config = dict(
    arch='vit',
    model='multi-label image tagger',
    dataset='photos of arthropod specimens (BIOSCAN-5M)',
    train_examples=97500,
    image_size=64,
    crop_scale_min=0.5,
    horizontal_flip=True,
    translate=0.12,
    rotation_deg=5,
    norm='layernorm',
    norm_position='pre',
    activation='swiglu',
    mlp_ratio=3,
    head_dim=32,
    fused_qkv=True,
    bias='all',
    qk_norm=False,
    layer_scale_init=1.0,
    parallel_block=False,
    inner_norm=False,
    drop_path=0.1,
    patch_size=[8, 8],
    conv_stem=True,
    layers=6,
    width=320,
    positions='learned',
    pooling='mean',
    num_labels=120,
    init='lecun_normal',
    residual_init='zero_last',
    optimizer='adamw',
    lr=0.00086,
    beta1=0.85,
    beta2=0.999,
    eps=1e-08,
    ema_decay=0.99,
    steps=17000,
    batch_size=256,
    epochs=44.6,
    lr_schedule='cosine',
    final_lr_fraction=0.01,
    warmup_steps=3400,
    weight_decay=0.1,
)
Rows from block 2 of a small multi-label image tagger, named by matrix and row number. Rows with one number belong to one neuron. Each number is 128 + 24 x the weight over its row's rms, rounded and kept within 0 to 255. All counts start at 0. Numbers have three digits each. After the name is the row's rms in percent of the matrix's.
After each neuron's rows are labels from the 100 images, of 14848, where the neuron reaches its largest size: "patch colour" is the nearest of a few named colours to the mean colour under the peak. Only what is clearly more common there than usual is listed. The data: photos of arthropod specimens (BIOSCAN-5M). In brackets: how many of the 100, against the usual share in percent.
# gate: MLP gate (model.blocks.2.mlp.gate.weight, 960x320), inputs 0-79
# fc1: MLP up (model.blocks.2.mlp.fc1.weight, 960x320), inputs 0-79
# fc2: MLP down (model.blocks.2.mlp.fc2.weight, 320x960, transposed), outputs 0-79

gate.613 099:096067141114096141138121101113104170122081182133127139130143130178128135109061094115144115122150070129122169137168122114131148160119137153121101119137106142134099151138112104156148085159116157117092107155088161130157097111123165115096158127
fc1.613 103:083127161155148165145151130113129139151165146094148117107113140105082118093129174107119150152117156133131103119149158073119195104119116096149101064107126092136106135137072095132148156151106106172150107075139106180152162140125118132091121140
fc2.613 092:118135135161100162116101095123135085109152154167177089126116173173113092134134096144112111165133082102145138138112131118146139123132175123085106133083108138168136111121129158147103141122146114113093149113126147145144128107127093158154134094
patch colour: grey (32 vs 8.9)

gate.536 095:170106103120120116180131127142152137150178144099127120108142101116155163111135155128179101114114141143134146147152138109148124126128114181109129106135140151111108150135126095145128100092070143133101144104137175116168123141098143127151179148
fc1.536 090:116098093141174180146104124152156100147126151138149114133109141168128124152087162074185110089126136120137127123121142135125161121134167158131105100103120115128080101092157102143131140122102139137126095129126141097149146101154148104102146131
fc2.536 089:102135133111096114105121150112147088139137147140086155163087132136126171124137141155107131066122147083141129154151132137161141142129132145145097119110092104121091146129107128147136129124086115154123135146172129117076115166131132144142156106
patch colour: grey (29 vs 8.9)

gate.310 099:153134121148070145140118138108126116160138182138138069100109134153107123102123126132092121127108095146157143121103141136157127109119122106129068164106091134168106107153120147128141145111106096148114102107139135116145126102122149119137149133
fc1.310 106:121130100150141104094125122087081167129148129140150107116125131168119115133167136101166123166137118092147145095143125154072119145126132135095123116123095140126137088109116101085108154136124087109138130166147152129111151127146153121176117111
fc2.310 106:146098148125136078153117131102119144103148119139118143114129120105139135095148106149095142176127165138071131102113118101146130138140099147119132121137138092096143155146118110165128101128132093149118146120132139094135115123149152136130119111
patch colour: grey (25 vs 8.9)

gate.316 094:073143126137110141122090140184110125099170108065126120152134153132139124122090155127141138134143149118105146097163086133141138150121182147133086104188130120120081119130150066129145117144131139084153126153145144184127149100122116126142117124
fc1.316 098:126146141101151102142167154150119136140127151159160168093107135102142121169172156159088131162113149131144142100146141100141109117121076117093128124176150105158165183157117135169149098110133136130115159145160138121126125134095136135104151126
fc2.316 103:144127086169142174141142089118102150137122122134130126100134119102157122160132127136162131122128083178154092151119148153137154100103100144133128163129137105139116109131160112106102117132093118123155147119131146073143121131101127108115150144
patch colour: pink (98 vs 57.7)

gate.436 092:160126154112113111110117076132161131108136134077105118119116126204179132114107131123101113097128134106142141155143126125106140159142143127143125139148105140143090133145151126184141140120117137156126159125089119082103101112140135139086165117
fc1.436 085:090148145138137123161140104073107093127146142150121138155150131085152136114160119092129128152090146149128120147124204118112148142173155126141143144129139162133113123156104113118154113158127071101120104114127161099119155076179148129124109136
fc2.436 079:160125123174079158097110101078118128120116108180144089155125127163110098111146128148106110102159073131107178159111071167148148122123146144136135109123088126157123144153115102124112122094106160138117103117139129110111126124125123155108147100
patch colour: grey (42 vs 8.9)

gate.198 101:122111082128167137139168121123126140131122077152088126123165107135116142137127125129185148142130095095107136167137135125172143132177180116140120142170102106148138117120076098129139102108106097147141145154126135107108144081123107115136115104
fc1.198 112:178145115157128154115126140125104147097107128137164129212136134137124124095109142128168113116140077094105170132107112108116134126167100151148122191090148092106123150147135110118086141108156118107117084146118114147135175111160110142100114098
fc2.198 112:149126121128111119130121139119143120066119148123161116116116113121129128142114137086132156113116145158097088129126120152145110129101121165140127107127152154128177135118137114167107095118106140109100116129127130190143123110078166126118127102
patch colour: white (73 vs 30.5)

gate.676 099:163134140123117142185136095116104153085108106193106113164170100133138129108162165120105137122099082094111148146150108128150161129171117099089135141121109130143161183124105119138123156116101154131103123120122123149146146108115120125119126124
fc1.676 105:140073109111153129159153120108152181151124093135099106133132099123118157127147144133155149151145148143140109135103180113157135127135147137126141136125150087140128130150161065128123134109093160167082146129129087120140108152128129132117123103
fc2.676 097:094071134128146134163121145150134116149145135141117147099127142138118125088092116123159111167137119150149120113115102104134148113134142109126100109098132115147144130124156144149136148120125139175146123104150114141173138137116114102106110144
patch colour: white (85 vs 30.5)

gate.597 103:100159153129114158105094144129144149097130150094115105116095108100139148078140128118108154134129159108140118131130120087171132099119141111125070111154130110120158123156114142124167128139136156137091135153157121166095170143133145114095072140
fc1.597 102:157071157166120085140130170087162108136142129166141129119116122154086126117114163129183117126118150083117126119103124121098118129134127124108127115108131143155146119116122110148132119127103133110142138128147138061105122070150132115140131093
fc2.597 112:127149114157149125097156137142110151120110146179102183091104154116091107106151186111173118159143133153149123138116146086127130106117135108090143136122136126149129131065140147167159141147085166132100143091088120103107095174149103108138152157
patch colour: pink (88 vs 57.7)

gate.488 096:082129116107117144146116152135114093144173122129084121133096109142118101163136107125123160095140138089138126120122151111124144121094179105145111142123146122139113147132097103191136131151144131117132115127132144126131140144137146117087127131
fc1.488 102:100129134114136088138145122091117170133078117145136138109154146172142155155074163126110164095076083107140139120145092135106090134146108121114144142104142167127128131118169108153122079133165105149102114091119130085126113139115104108111118145
fc2.488 102:130115155107142165143081126168136165142128139127146122151122106146119148160107110145179127102145103124162105144109112107109150151137173148120124122094154127119085092101128108141114140093109134145114136133129108129178147090146113137131155168
patch colour: grey (46 vs 8.9)

gate.593 098:147139138127124135138127145080139102149123110148089116125161110167145122089084128115116157148143089152151133147136123126114165139138143123146120148137047120133105140082088127119098127119128101160188105089124132136132120120130124116143126135
fc1.593 097:160109120068145126124133076135183102130121106118165100152101073149160141118137126101116141122111092135134111164136108137138134163081100117138143158127121131107125151120100125088176117120124167098130120131091146132122104149117146127123146158
fc2.593 107:106109075155163131116137161112104095087131153089177161128169145110125112119137143149174109122133139124133155113149131145125123140095144147105138122111127126129128145099142129123134169151203162133092134076130088092143152130122110140114110138
patch colour: white (69 vs 30.5)

gate.276 097:100161098152124122163138138134089099133143147160097127143151130100120143129147128116127133140127098099122131143170117160119145154166117118064101121154107134148125130113146078116138137119120123126105142121167167121119154117094164128132115113
fc1.276 096:139091145097087113158130125150116166086109146083160124134129136066145161128114083116167129127101132133195131096157134108112154131174128113138126141090118119110124137144118181140110120115136160157098133124111111149141120089115076138129129183
fc2.276 079:137112158118159114138130157143146123118137118123111125174126104139167118143109124118134114113169093143141136116106133133153138158119135124109131125146133150085082123171139113126142104132154134161118124130143109145116074104134081087086129150
patch colour: grey (25 vs 8.9)

gate.587 105:086167086089101147164122165112181150169104115078078156105109094128110173129138163113114130112107093159128139147125145146149125142106098152125106095128146145131084103160128118141161078113123135108133132159159106141116116161105193139112150132
fc1.587 103:112125112118140146137109117125159139153105118139159114126122120137087160127155163064090137197125133126117166116156124143162114144143090094094132134125109113142122136132121145126164104127097131089105075143128105078146127136108169097199125142
fc2.587 092:146134108110128123129146127131132111131131122160111145115091155151126093135105141146139131080169085074149180116120143150111132112098165062080112149076101137109120139125122132084115133134142120176110104101112119145123116143136108124127129132
patch colour: pink (88 vs 57.7)

gate.620 107:121124197150130150133143143125128118091151104096140150146075111107120136137137122126123121101104129129140131160157123072134118122133150092112131084162152132138146132129147137105150089132118158111144108161155150129123170106133142138153153118
fc1.620 109:096175136092087117123140132127135115115158110169131096140079090157160114125128134108092139105122137161156143134117163152079133103144124112131153179111102096178158121133193163126145104127101096100133153122149134103171128105101148105142082117
fc2.620 119:116162095117179151116174125147101103129126120128127186101154097114153148167088103121122143139150117106131140101128126113151093136125110077103122177132108136124117157113092093124133156138142114151119130125112105174113113119138105125145122105
patch colour: pink (92 vs 57.7)

gate.66 093:138135116126120128123107111158144145098126102053135118115080181149119179160111191085138122117130135115144148111130128075183134146159096114099147128133094104110131146142139151124100126102130159153153111122126142189159131085140122130116130150
fc1.66 085:158137101100148103138127136132111133128143109144167107071128135105181148157114140124153153152121145142141120144128126116122099132171167159092161127122128097130175125084167183107124154111151161112144180164164132096120119118085148132153133141
fc2.66 092:100139141103100113059128133082089148140120108112148135131102130155149148127153186145078125139098125173108168146122180124107135135122106136142147118156119128172140092143154072142125118091096107161111138147071124102135135140146094099114161110
patch colour: pink (91 vs 57.7)

gate.163 093:145133179150079106137146141158147108116066139109151078134103130119152155112108151087130178059123115153162161147114133103131135160138127148129155132103136097141128091163123124142146099096153159127117135124148163140136110068108145134139116163
fc1.163 094:182147140121073100104089140134101131076150168118167155126168135142124121110094121121106107141099127122159076124130100133137124139136121108102126132098131144106151128143093145134098156131191105126124124098125133138125180123139116145126140145
fc2.163 091:126132123086136168129165113124140103137135089126113137140102171133117131150139109171111121126070124134129130130131108123144095147141149126139121196150156132129109132095159150114142124112127174153153100144143108131115112151121168093139137136
patch colour: pink (90 vs 57.7)

gate.475 094:132182147142115151133137172093102126125148167128136129121171123108113133127112124143131118128095157084157150126171121114134111128160154139103096141151118128151121132150101160113096087128132136164108146133162116127121139103112166164105129133
fc1.475 087:133140180111106095127125110076154113099119091099121132151090152120160153135196099141083145105076162159153137142147130152166084115117134168152165135160121134107138180133136163118147165180144135145127119188158134157117140125085138109133119151
fc2.475 084:153163125141136110101123108098077184104151158160129115144127179136105057103122146124119070135153120139109162125162154116137132139101128128135101136147148107168143112154106147171092111166136145113085076149139109120153144133141144112129163101
patch colour: grey (47 vs 8.9)

gate.381 094:175108096121106097184093101159117117116129097163153116108115125143130163145114152135125099165128116157150148108139118099138148115082131132130126120143166151131112144160117117141138114078137128139148107100150088138165119146082152090149167119
fc1.381 098:103166131135106144122130094130109156139108144149151112149172117174140125153099189086120112144152094137194113088118106165129152087123166125113155163088110158147136125119157191129113105136154152118148135083112116131120122139148119048119156182
fc2.381 101:139076147126130112140122119120075131129111132141122150119116144128095138115136138131136124117125147145086120139164123119126110130118142141163136166135135138108132150127157147088128174131157120129111112126140132113141141097149148113132148124
patch colour: grey (67 vs 8.9)

gate.397 109:131099126134141119167119151157117156140151123168146166177142091154122132111082132129170115156157104132109168143128107094170155165103116117094114114150116132164126116111150086143105102090128155135126156122139115140097126162138150114143126112
fc1.397 100:151134146113136167091140117134147095087124119133121127108168127135097120124108114098091127193087151109089119120096153115112110142110107102142149138138150148145121181140137162147141150124116144114141134097131165095134126177102132080137122153
fc2.397 098:144153140125076119150110147128151142130131067105121094121141137129162134156097101165104134142107127111136067130095144156117127116133150133135151116081149113131132154141173191144105150111100074122155126117136136130120116143158129146159137132
patch colour: grey (26 vs 8.9)

gate.441 098:160120108080145118163162136145143096127104104132111151140144135076112148111111120122145125144112159112092101156166099144125107157149115153089108148165085146120131154096102160117120099107136153127178121114123132116104084150147165118139159155
fc1.441 096:098152098124170146130172102074081156140101125137080145128149162145080121136125128156131100104131128093128112150125114143078101169149149134087129147114127138111135131141131090114129145137163133135119121179111131152105101114162138134120129152
fc2.441 104:116119141151153141131136156134094150140149140101097110134135114124146128122139175104165119104125123149123110104128149109132166145130141132151131136158127107143103064129135114052143110127150137133112151132107076155156124148112092102091139136
patch colour: white (92 vs 30.5)

gate.413 102:096086139139076122110107146127131122118121113128101142196098142153122163135124102095164114108147131070149134141146124099109136151126155103082041137119093145130124095100135101106122158151127112166144122144143116122072162123141125132148097139
fc1.413 099:133082133112132121117138112135132171157112106087140113107121143110144155154103102142130093126136124116122125130181091140162133147130125128111158096109095112123109176131107143118045122159150167145149157146155127155121129080102150076165151141
fc2.413 095:149128130137139134137155085147095075144151159115133156135139122121152120129157103155136162143155201103094064138144172123108146132147110125101133169127109099132134127167217107108167132118096148152145110134139128139127162093166113127117116110
patch colour: grey (32 vs 8.9)

gate.707 096:156089114086069137180085127134132104135185122148091102177107108113097128100154101106149154114120088139129133116149080126162129109161135146099118090148109141134132145068129149133111126088112155104161127101162121132108135134107172142184187132
fc1.707 093:149124111141133104169142152129099114164122154151094168154139123106114146096133081187118121136141101096126115124147148147117132121180119134075127107157091146086096146123143117116128150056184125160130127127160075129091092124151131125167111132
fc2.707 095:155105162166126137107104153122155138100116125137152094122134126150162102151162126134074119135104144144158121106126153118164163125152116138150105121135127168141170150112152167166133157130065108127162121119116153100125149088101099131089167138
patch colour: white (81 vs 30.5)

gate.474 103:124162099106118145106125095134119125166120106122143099142155137121127153141118148105112129107091098121116132119153095138163103127133079171123162137153100132124113162107153135091083116142126130151156149120122136144117147138115119155120164142
fc1.474 105:152115160138145125109119099122136080152115150124140152108098095108095101129118156111107151146154105177154130133130148129093136110088123118140118145120099114154117092139148160126101088154092123132122128132108150096153096144130144106175125115
fc2.474 116:113104124151118103118156102144122105160086140121152127190116105120088132096106112152141115117126117156137124146104097129122153113112102161119128144106141124139100134125146143152152163144162136189144118135158148119174182124134113152130108140
patch colour: white (70 vs 30.5)

gate.167 108:134129135135101093125122128102125179146119122091125140128104163120109167153150129124177090136110132100140127126196101152121116169159127104063118132130083120109118141121141142099115120141107168168138167139129134147148108146129141106155122125
fc1.167 107:082160155136141129129129100121136141104127145116106097137126120142143125168165108128131124132151073118162097103109134111114144152138139123136119133139089116158112138141122140115065108087125123148103059075099100161117128135165116134123109128
fc2.167 101:090124131154144133123114153128086117168169122142095137137112157120083130118140120142119121132136122120106155113153103096167118128072104165135119087167158148136164143153159121129106131066136086075116119144170139141098168176108142150111167080
patch colour: grey (48 vs 8.9)

gate.211 095:123178127134105168145136187118128089148145130147122123131103110111122115136120133136115160151133124147137177120139151130132131168133138130129114170150131104151121110144129103089160143150135083212130129104139149137174130096116102148120133138
fc1.211 104:157120118148095111138158139126103126133125103134125112092115126136143151114119151120165120139128133105119124137138125119110109094136165119117139105118112102142126151132163122123160133122100124135048122131121137092100105149144131105144106125
fc2.211 108:137136171142137117067146148131094127156133092147159109129103138173153151095157116125124150147147124089101122126128121149124133109145105146101127132093129151144110115111127113167123118109146155166119069137122144120103150157106133162109126114
patch colour: pink (87 vs 57.7)

gate.191 104:107191116120082112158130128115132112133122088137123123160129123152104158131146144088128132125137104116151112127177073165131136196129143161110142120111096150116134111100098111167111126111128122135170119100131118118095126121110155134204126121
fc1.191 110:090118106167138175165112140130096121115139129091128152184156145165127133126147119120197078127140135106129121115156143156140105176160143119100101130144094164064123122123128079103119195150148130126128098150152145164136124098168087158101106137
fc2.191 117:153145103102128085126113149170126116088075128123141130136108078160123138115127104094073129124124156124108123125112053121136097139096135114151126093154126120137142133115121132124143136144108113138102126117140193143108103160114072125146145123
patch colour: white (67 vs 30.5)

gate.282 098:141118123120082129154089144102106162116122119130150133134087095116131124093111125107113172118168145115129178124125083126110120099141148126119101142112116132149138051150125158121100103101102146117116141144124106111078147160135155127141111135
fc1.282 093:075094066101158138168134139097120163096143097125130117093100133110131119112116139115160119123118088184120084108137144100127145091115130113126118108107145139151154149144142123127134121151136119109133123123138099150124130133117115115110138136
fc2.282 098:125129137150124125164151126107112112157099145098112142153121119108159141057123158102108133142162145181153142107096126100116063120109123160158098087125127120126064138133152069126123116096106123093130146110147090132136140089102082134144129106
patch colour: grey (32 vs 8.9)

gate.578 103:154125143075120110140120116135154125178133102154131056134114154145115141128191116135090120104082079123115115142168104151121137113160128104118142152119089135126156157138120156134102105121137144137164118117150094143180129149131202084135126132
fc1.578 111:149120144139139144090137150123112143134130126123116138129182122136133063115123142165137135102147130124115120133127145174123113104190166120155143169119122159145125155111111156102106167135140108174102122140096117143126109099152087129112100157
fc2.578 118:120107092104107139127099133101146147121119093068170132140108164080105151113149101096139088132112128144156102103144133150123111100109136129114096084123120114110160067110101140150096157118095168104113114153100101166085119151105106131185166121
patch colour: white (71 vs 30.5)

gate.569 099:163137134083122127128131118120151155109126144090171128139086112130139127100104078115142113157123128169121133202119121155162112154123101141109142136123125100110140111156109104103098140134118116099118159159154131195179147143105166148105097153
fc1.569 109:094141146099115101111125125153111108153126108118099124135132115192112126138146087085189182148145150152098109152142101141084139126165155106129166184114141124141167158165097159121083117136110133108143128120098129158143121161122130129104077142
fc2.569 099:100152130170143115140154107142151090131100116140105175130144097097123137122151136103134171175116114137136122138143139103143149127130124058118095117079134152119125144104118162122141150086129120128139126135155109130126120130092136177146110107
patch colour: grey (27 vs 8.9)

gate.13 108:128141172150093142160108135120149105122124134104114153117099129152075121078095146104114136101154103131121127170145153115135124128095119107139070115111143130187112126132129129155156135112111111126092150106148136120129097108137149150121133131
fc1.13 107:082132168111156148115122148126149104122102143145109156186104159114123150112190147153145162101120105107162111134113179136115158133157147128141103120138107166127138081093092112142157108132128112130138144160105102115104129130160075162118111155
fc2.13 112:123116107147141128133125169124100079119108174092121146133134139111115142132082150155144107116143098123150122089136126136140121124104148105149124106107149137129140094108103120141088100139101141169115135113127104140135086142121131133127126123
patch colour: grey (27 vs 8.9)

gate.255 092:122134138122116142150060145147131131157116126135104158141095119135102141125111130082161103145096110156176128143158113145151102167111137095131129120159146140093140123096113141128096112138146147178196100100113116158156118158134097107140106132
fc1.255 084:090145112092140105103101101143128150141100145103125091135119173104086147160171091156111105136124124145145125152126110110095119131139150095140136147117129118137114131098136130127139124100150092172107115137110100114143111119147160112167136125
fc2.255 063:148112118123193140115133096094128105134123114143108115115112121148101116082178153128163111140186101128121127137125069143088143096151144162118146174106093126126186100176137124123105141143112107133152127129102083129083122140152150158130095089
patch colour: grey (33 vs 8.9)

gate.223 097:089157087124135113146118109121135126090143102119079154121122162085099125142123123113147124158128164104129113134151098111136091153134124121093079127146145116118123123115141090116162143172110097135106120143136147163169111126092128146174131132
fc1.223 096:122150109099124108131085104128165134096139115183116142110119100178106116097131131105100149114157143138103090129100107093126140148077156147088103143132127148145106141128103126141151116130130127117143115112147119144133109151129138102137102147
fc2.223 101:111161111100137122127152165069125137114111117131112133136124134104101099127144107107119096110129089123098074133121124173150138137141116083133124138144103168151109130091096112127144151101123131103076131146096097132091084159142142120180121133
patch colour: pink (97 vs 57.7)

gate.236 095:133122122096110131142080112149175085189147145135136118167107133132125136086143122109092138148141117126100076116143161104163134093118158166148130130154118084143083118125104145113114081031123161174123126092181123145139124156106147120170147117
fc1.236 095:127119097142108122129099164127136103152111121140116126095173088125148166128119126114127140130095172093132106145136141103117087098129116143142123116171142183126106105131135122106147142116075100077129146161177167101150147181082193115074119121
fc2.236 101:131152139141098066131125112121128096107151102149126104112106117165129162153148151172121089163096142115107125120077203137118147154129114144154154142143136122157115136109138145167141072129162131161136104173131144111167123143112183135112150094
patch colour: white (72 vs 30.5)

gate.583 099:139123138159053088182104119127127110183118157127115114141167104100117168086101148088158109120107150170144139179154156134127137130135157150143146107145116108164112160124120110154143118087091137102138137094186152146133118147116143132152126140
fc1.583 087:177135106103130120109115106151149159106127125132170130177122141144130130082138089098110140108129107085128106148154117196160101123126135141117139134131116101130169136177129140115143167151133107152118137132119125163143161145121112124109091105
fc2.583 085:111133130127117118152116139161114137119108093114100142143113118155117112151113137128152116119115131124108128140155142114143087144101086104139158149129134131148127124119134108136074112074117105156135130097146134114140143112125157095130086122
patch colour: grey (44 vs 8.9)

gate.119 088:120136120125129126163117145128141064143128146149097152156130125107146116137126091114109114107203155155137111158115134098122165161069165132127152173120118100139101082116115129139135092096115117160118113136146155088122108135152121127093123114
fc1.119 082:121129134110134158107116091148136118106113144104137160118089137131144114160107174124115101137116123115135073136079148157104124144068135106123140106122145168136100132131142117128127132155165156156130134163134180138111116141151121107088133114
fc2.119 087:168157139126129122163113125122130129140161115106111114079165142081136155124110159135162113122144146177139116164130147132123132113120151094113120117131126142111118177117100170156151140096139137159127185051133116142095096162164111121136111145
patch colour: white (60 vs 30.5)

gate.262 089:135122112144102094111118118121126151146154092129146121176150117191115141163114111116156120079101122097117112120120135151173142195103133124103142138141142110156095129134177099112106117108132144168062160105161198080132120130141139175131137126
fc1.262 098:184089138125152101096115112157147105116088079185124121136123144116103123093130158150126136161097125147085090188116148144166127118097132103082146107154144129133153190110120144110109143111112147156159175101189126183181148182142128128122112131
fc2.262 102:166128118110117110144109127132157098096187111142136101124157185120105129132132137168109088162104128126128095116131126098149118147113072147097119117135123165120144141114141130122127134161116072119157088099132169110098135162088114127161148087
patch colour: grey (33 vs 8.9)

gate.144 099:147100180114100102141158184100138148153148118118159121138118132108138130138114119132141119115123099125140162134127136110157104078107117108143123083098124099158192157096094124141079131109105142142150116121170138145121112149069172103187115148
fc1.144 110:151119102072160105099128134094077123104131130151135141129115112111094157132144140112130088200119136165098147128149162139127123107093108144108099095138127106137155119128106120129119141154110110121131145122095088136088139177093163116127139162
fc2.144 115:120110119108104111093147100149129111151150099114102124153147134129133122128117116152177113143135149115132122144110129172126124139130119161106136081179165138136098078140165173097130093133166108148123146108120146121108117164210117157126139101
patch colour: grey (35 vs 8.9)

gate.366 104:181128190132098137172113140129168123139115121117154118193127141113181134133067123142103162073133110136127108123087079094152164110128163157127151142117116100128113115113118106124111051104098161134106131122154109167121130089114121131134097142
fc1.366 100:091171071151113110127119157159120122085117125121115171130136136082148145142135119130124155116179158111118119111136147102066134135120093120121149107143110104119182131109137160118122133120122104127130137116136162117155172099156179145186110109
fc2.366 096:135131151135091127161149146170130130174105147120162157140109147121094125154079135129158116134147124113117100121135168110131132135115135136114123108099110131152124123139090102163103124136105155120107141124122088103164140124115122129127176155
patch colour: grey (35 vs 8.9)

gate.390 092:099147157108098144125094150123138133133135129120083131112079114169107140101139142120145125139149131102139153127201125135136152164122145093145072143135105108180108140141072112155122101081120149153152090142135139137131141140118187077086144143
fc1.390 080:139110112117160094112142149131167134128148061163133105136121162146131157120110091101154146110092119114136178152091096109121143115124142118103133104123127120103139145104133117123142110113139075143145151085150168129147111077120109135107068123
fc2.390 074:171107128115117121132083123144121127164114144108067121166120106142139140125118157139165097118176140114091141143142131147147156142089133110135088139138094138145124108106088110181097091127158152165167130119126155157150123164075152111125154129
patch colour: grey (30 vs 8.9)

gate.353 096:129105120107145131166087136150143147138135104088143126168140151131102149106083110091148133146164141123101104164117117114194141160096120192131110109149110137110080109093101092115093117080123110087154117130180148126121136124133101093116160127
fc1.353 106:133110110134153140145146128159098157121074132129124102111176142156122106135117094159130124167104109122104101131144134133167106122167143115131167149113120135122134160171104113118095119092135112135097147113142141181177122144152105138149120141
fc2.353 114:125141117101161119139132129120111133129151142132124124078147165119150136100158158151143182103116162112115172152104158113118140101145099167134119138125117145074162113156131117095131144114155115100154145125103131079128164151135131112106138105
patch colour: grey (26 vs 8.9)

gate.260 087:113093144114134138162118119155161152139123076076165108157126133147103161116098148136105108107125103107204151135094085103175104133142128133107112088132160152127123123124126087115082115143132086099116126092130111151143084098121116147162152159
fc1.260 098:145130083147124102129076109171159126155099132178127138155158104174118109153095156091107145143165109132118101147123103153095160120071150080126120152092103161163147127078167154081110186157112141134150093134148168165154154143155104134178134144
fc2.260 100:105144130089158132138169133109129112141133101175135168145150131097142130118106135118127094119152119141133126175138105121160141100075130125155134136131171121104137131101123109138137117156163125121151100148159127140129154140064169090160098186
patch colour: grey (48 vs 8.9); brown (33 vs 2.6)

gate.625 092:084106078135104143135108142103111149165126100094124129149116162138094139147136075136148105147130118112139154125127089130125124168124103138118060078151137175123104109114123131147105128108167109103178101140169126182148185106102095131182113157
fc1.625 101:138175146111149116135155147150157112118160094147117192121119141094141131113175107147094154164110171136104101138112078114143140132111119103112143102171165151095125147064151108142154147142121151104135133165124118135092116125123155128061118083
fc2.625 110:090139167130114107131108141156117118163104095070154130115124172137130139110102166147133034132134092103125129153097142134118134142113129132145152088136120108139140138113136143181105088140144129087082097119142183103127172146134102096124150121
patch colour: pink (87 vs 57.7)

gate.614 102:106152121123082100179110150109141081126139089103118155115133159137121121145076146125101125155133153161175106110166105144074132123113183120116108109144129120142143096105129089111122118127115118124146110108158168114198125149090134129171105105
fc1.614 108:105117077138120107152100161122127132153128132120109124106158163174101104149090156089162071158164162165132100124111089122168136191080100155171093122132113172109066134106101145123090129157130104150127077066140149109111153131120057084173167168
fc2.614 096:116118173128118072141145108139148119103136116144159115113107142147116130159205110117108071142130163129135183131105129104106140100111142103122100129143150133124126176132106126133142135141103164132091098172170137132157137097091175113108152102
patch colour: pink (95 vs 57.7)

gate.684 101:146177107158091138172147108111116085101159118171103104088123147150111145152132107134139148148136158130107147115147085138099112135082106138125105165132133134163120108136142152145129146122141099133116127136125180069104095108122158123157157113
fc1.684 102:128138106137143180098147119140113186092167160104134143146088128124146128067110125123138150129155096115107155132123167117152153121123138140151128105121147132146149125142073117129205128135123164115106123118116127165132118190129095165089121129
fc2.684 106:138126112134155174156167169120144083155132116135099128129122146095121113168160099106131122117094102096150123111140152130103091106095116100116146130143102149127108078167101121124095138098126149136137125110128113116164128124094124120119103087
patch colour: pink (88 vs 57.7)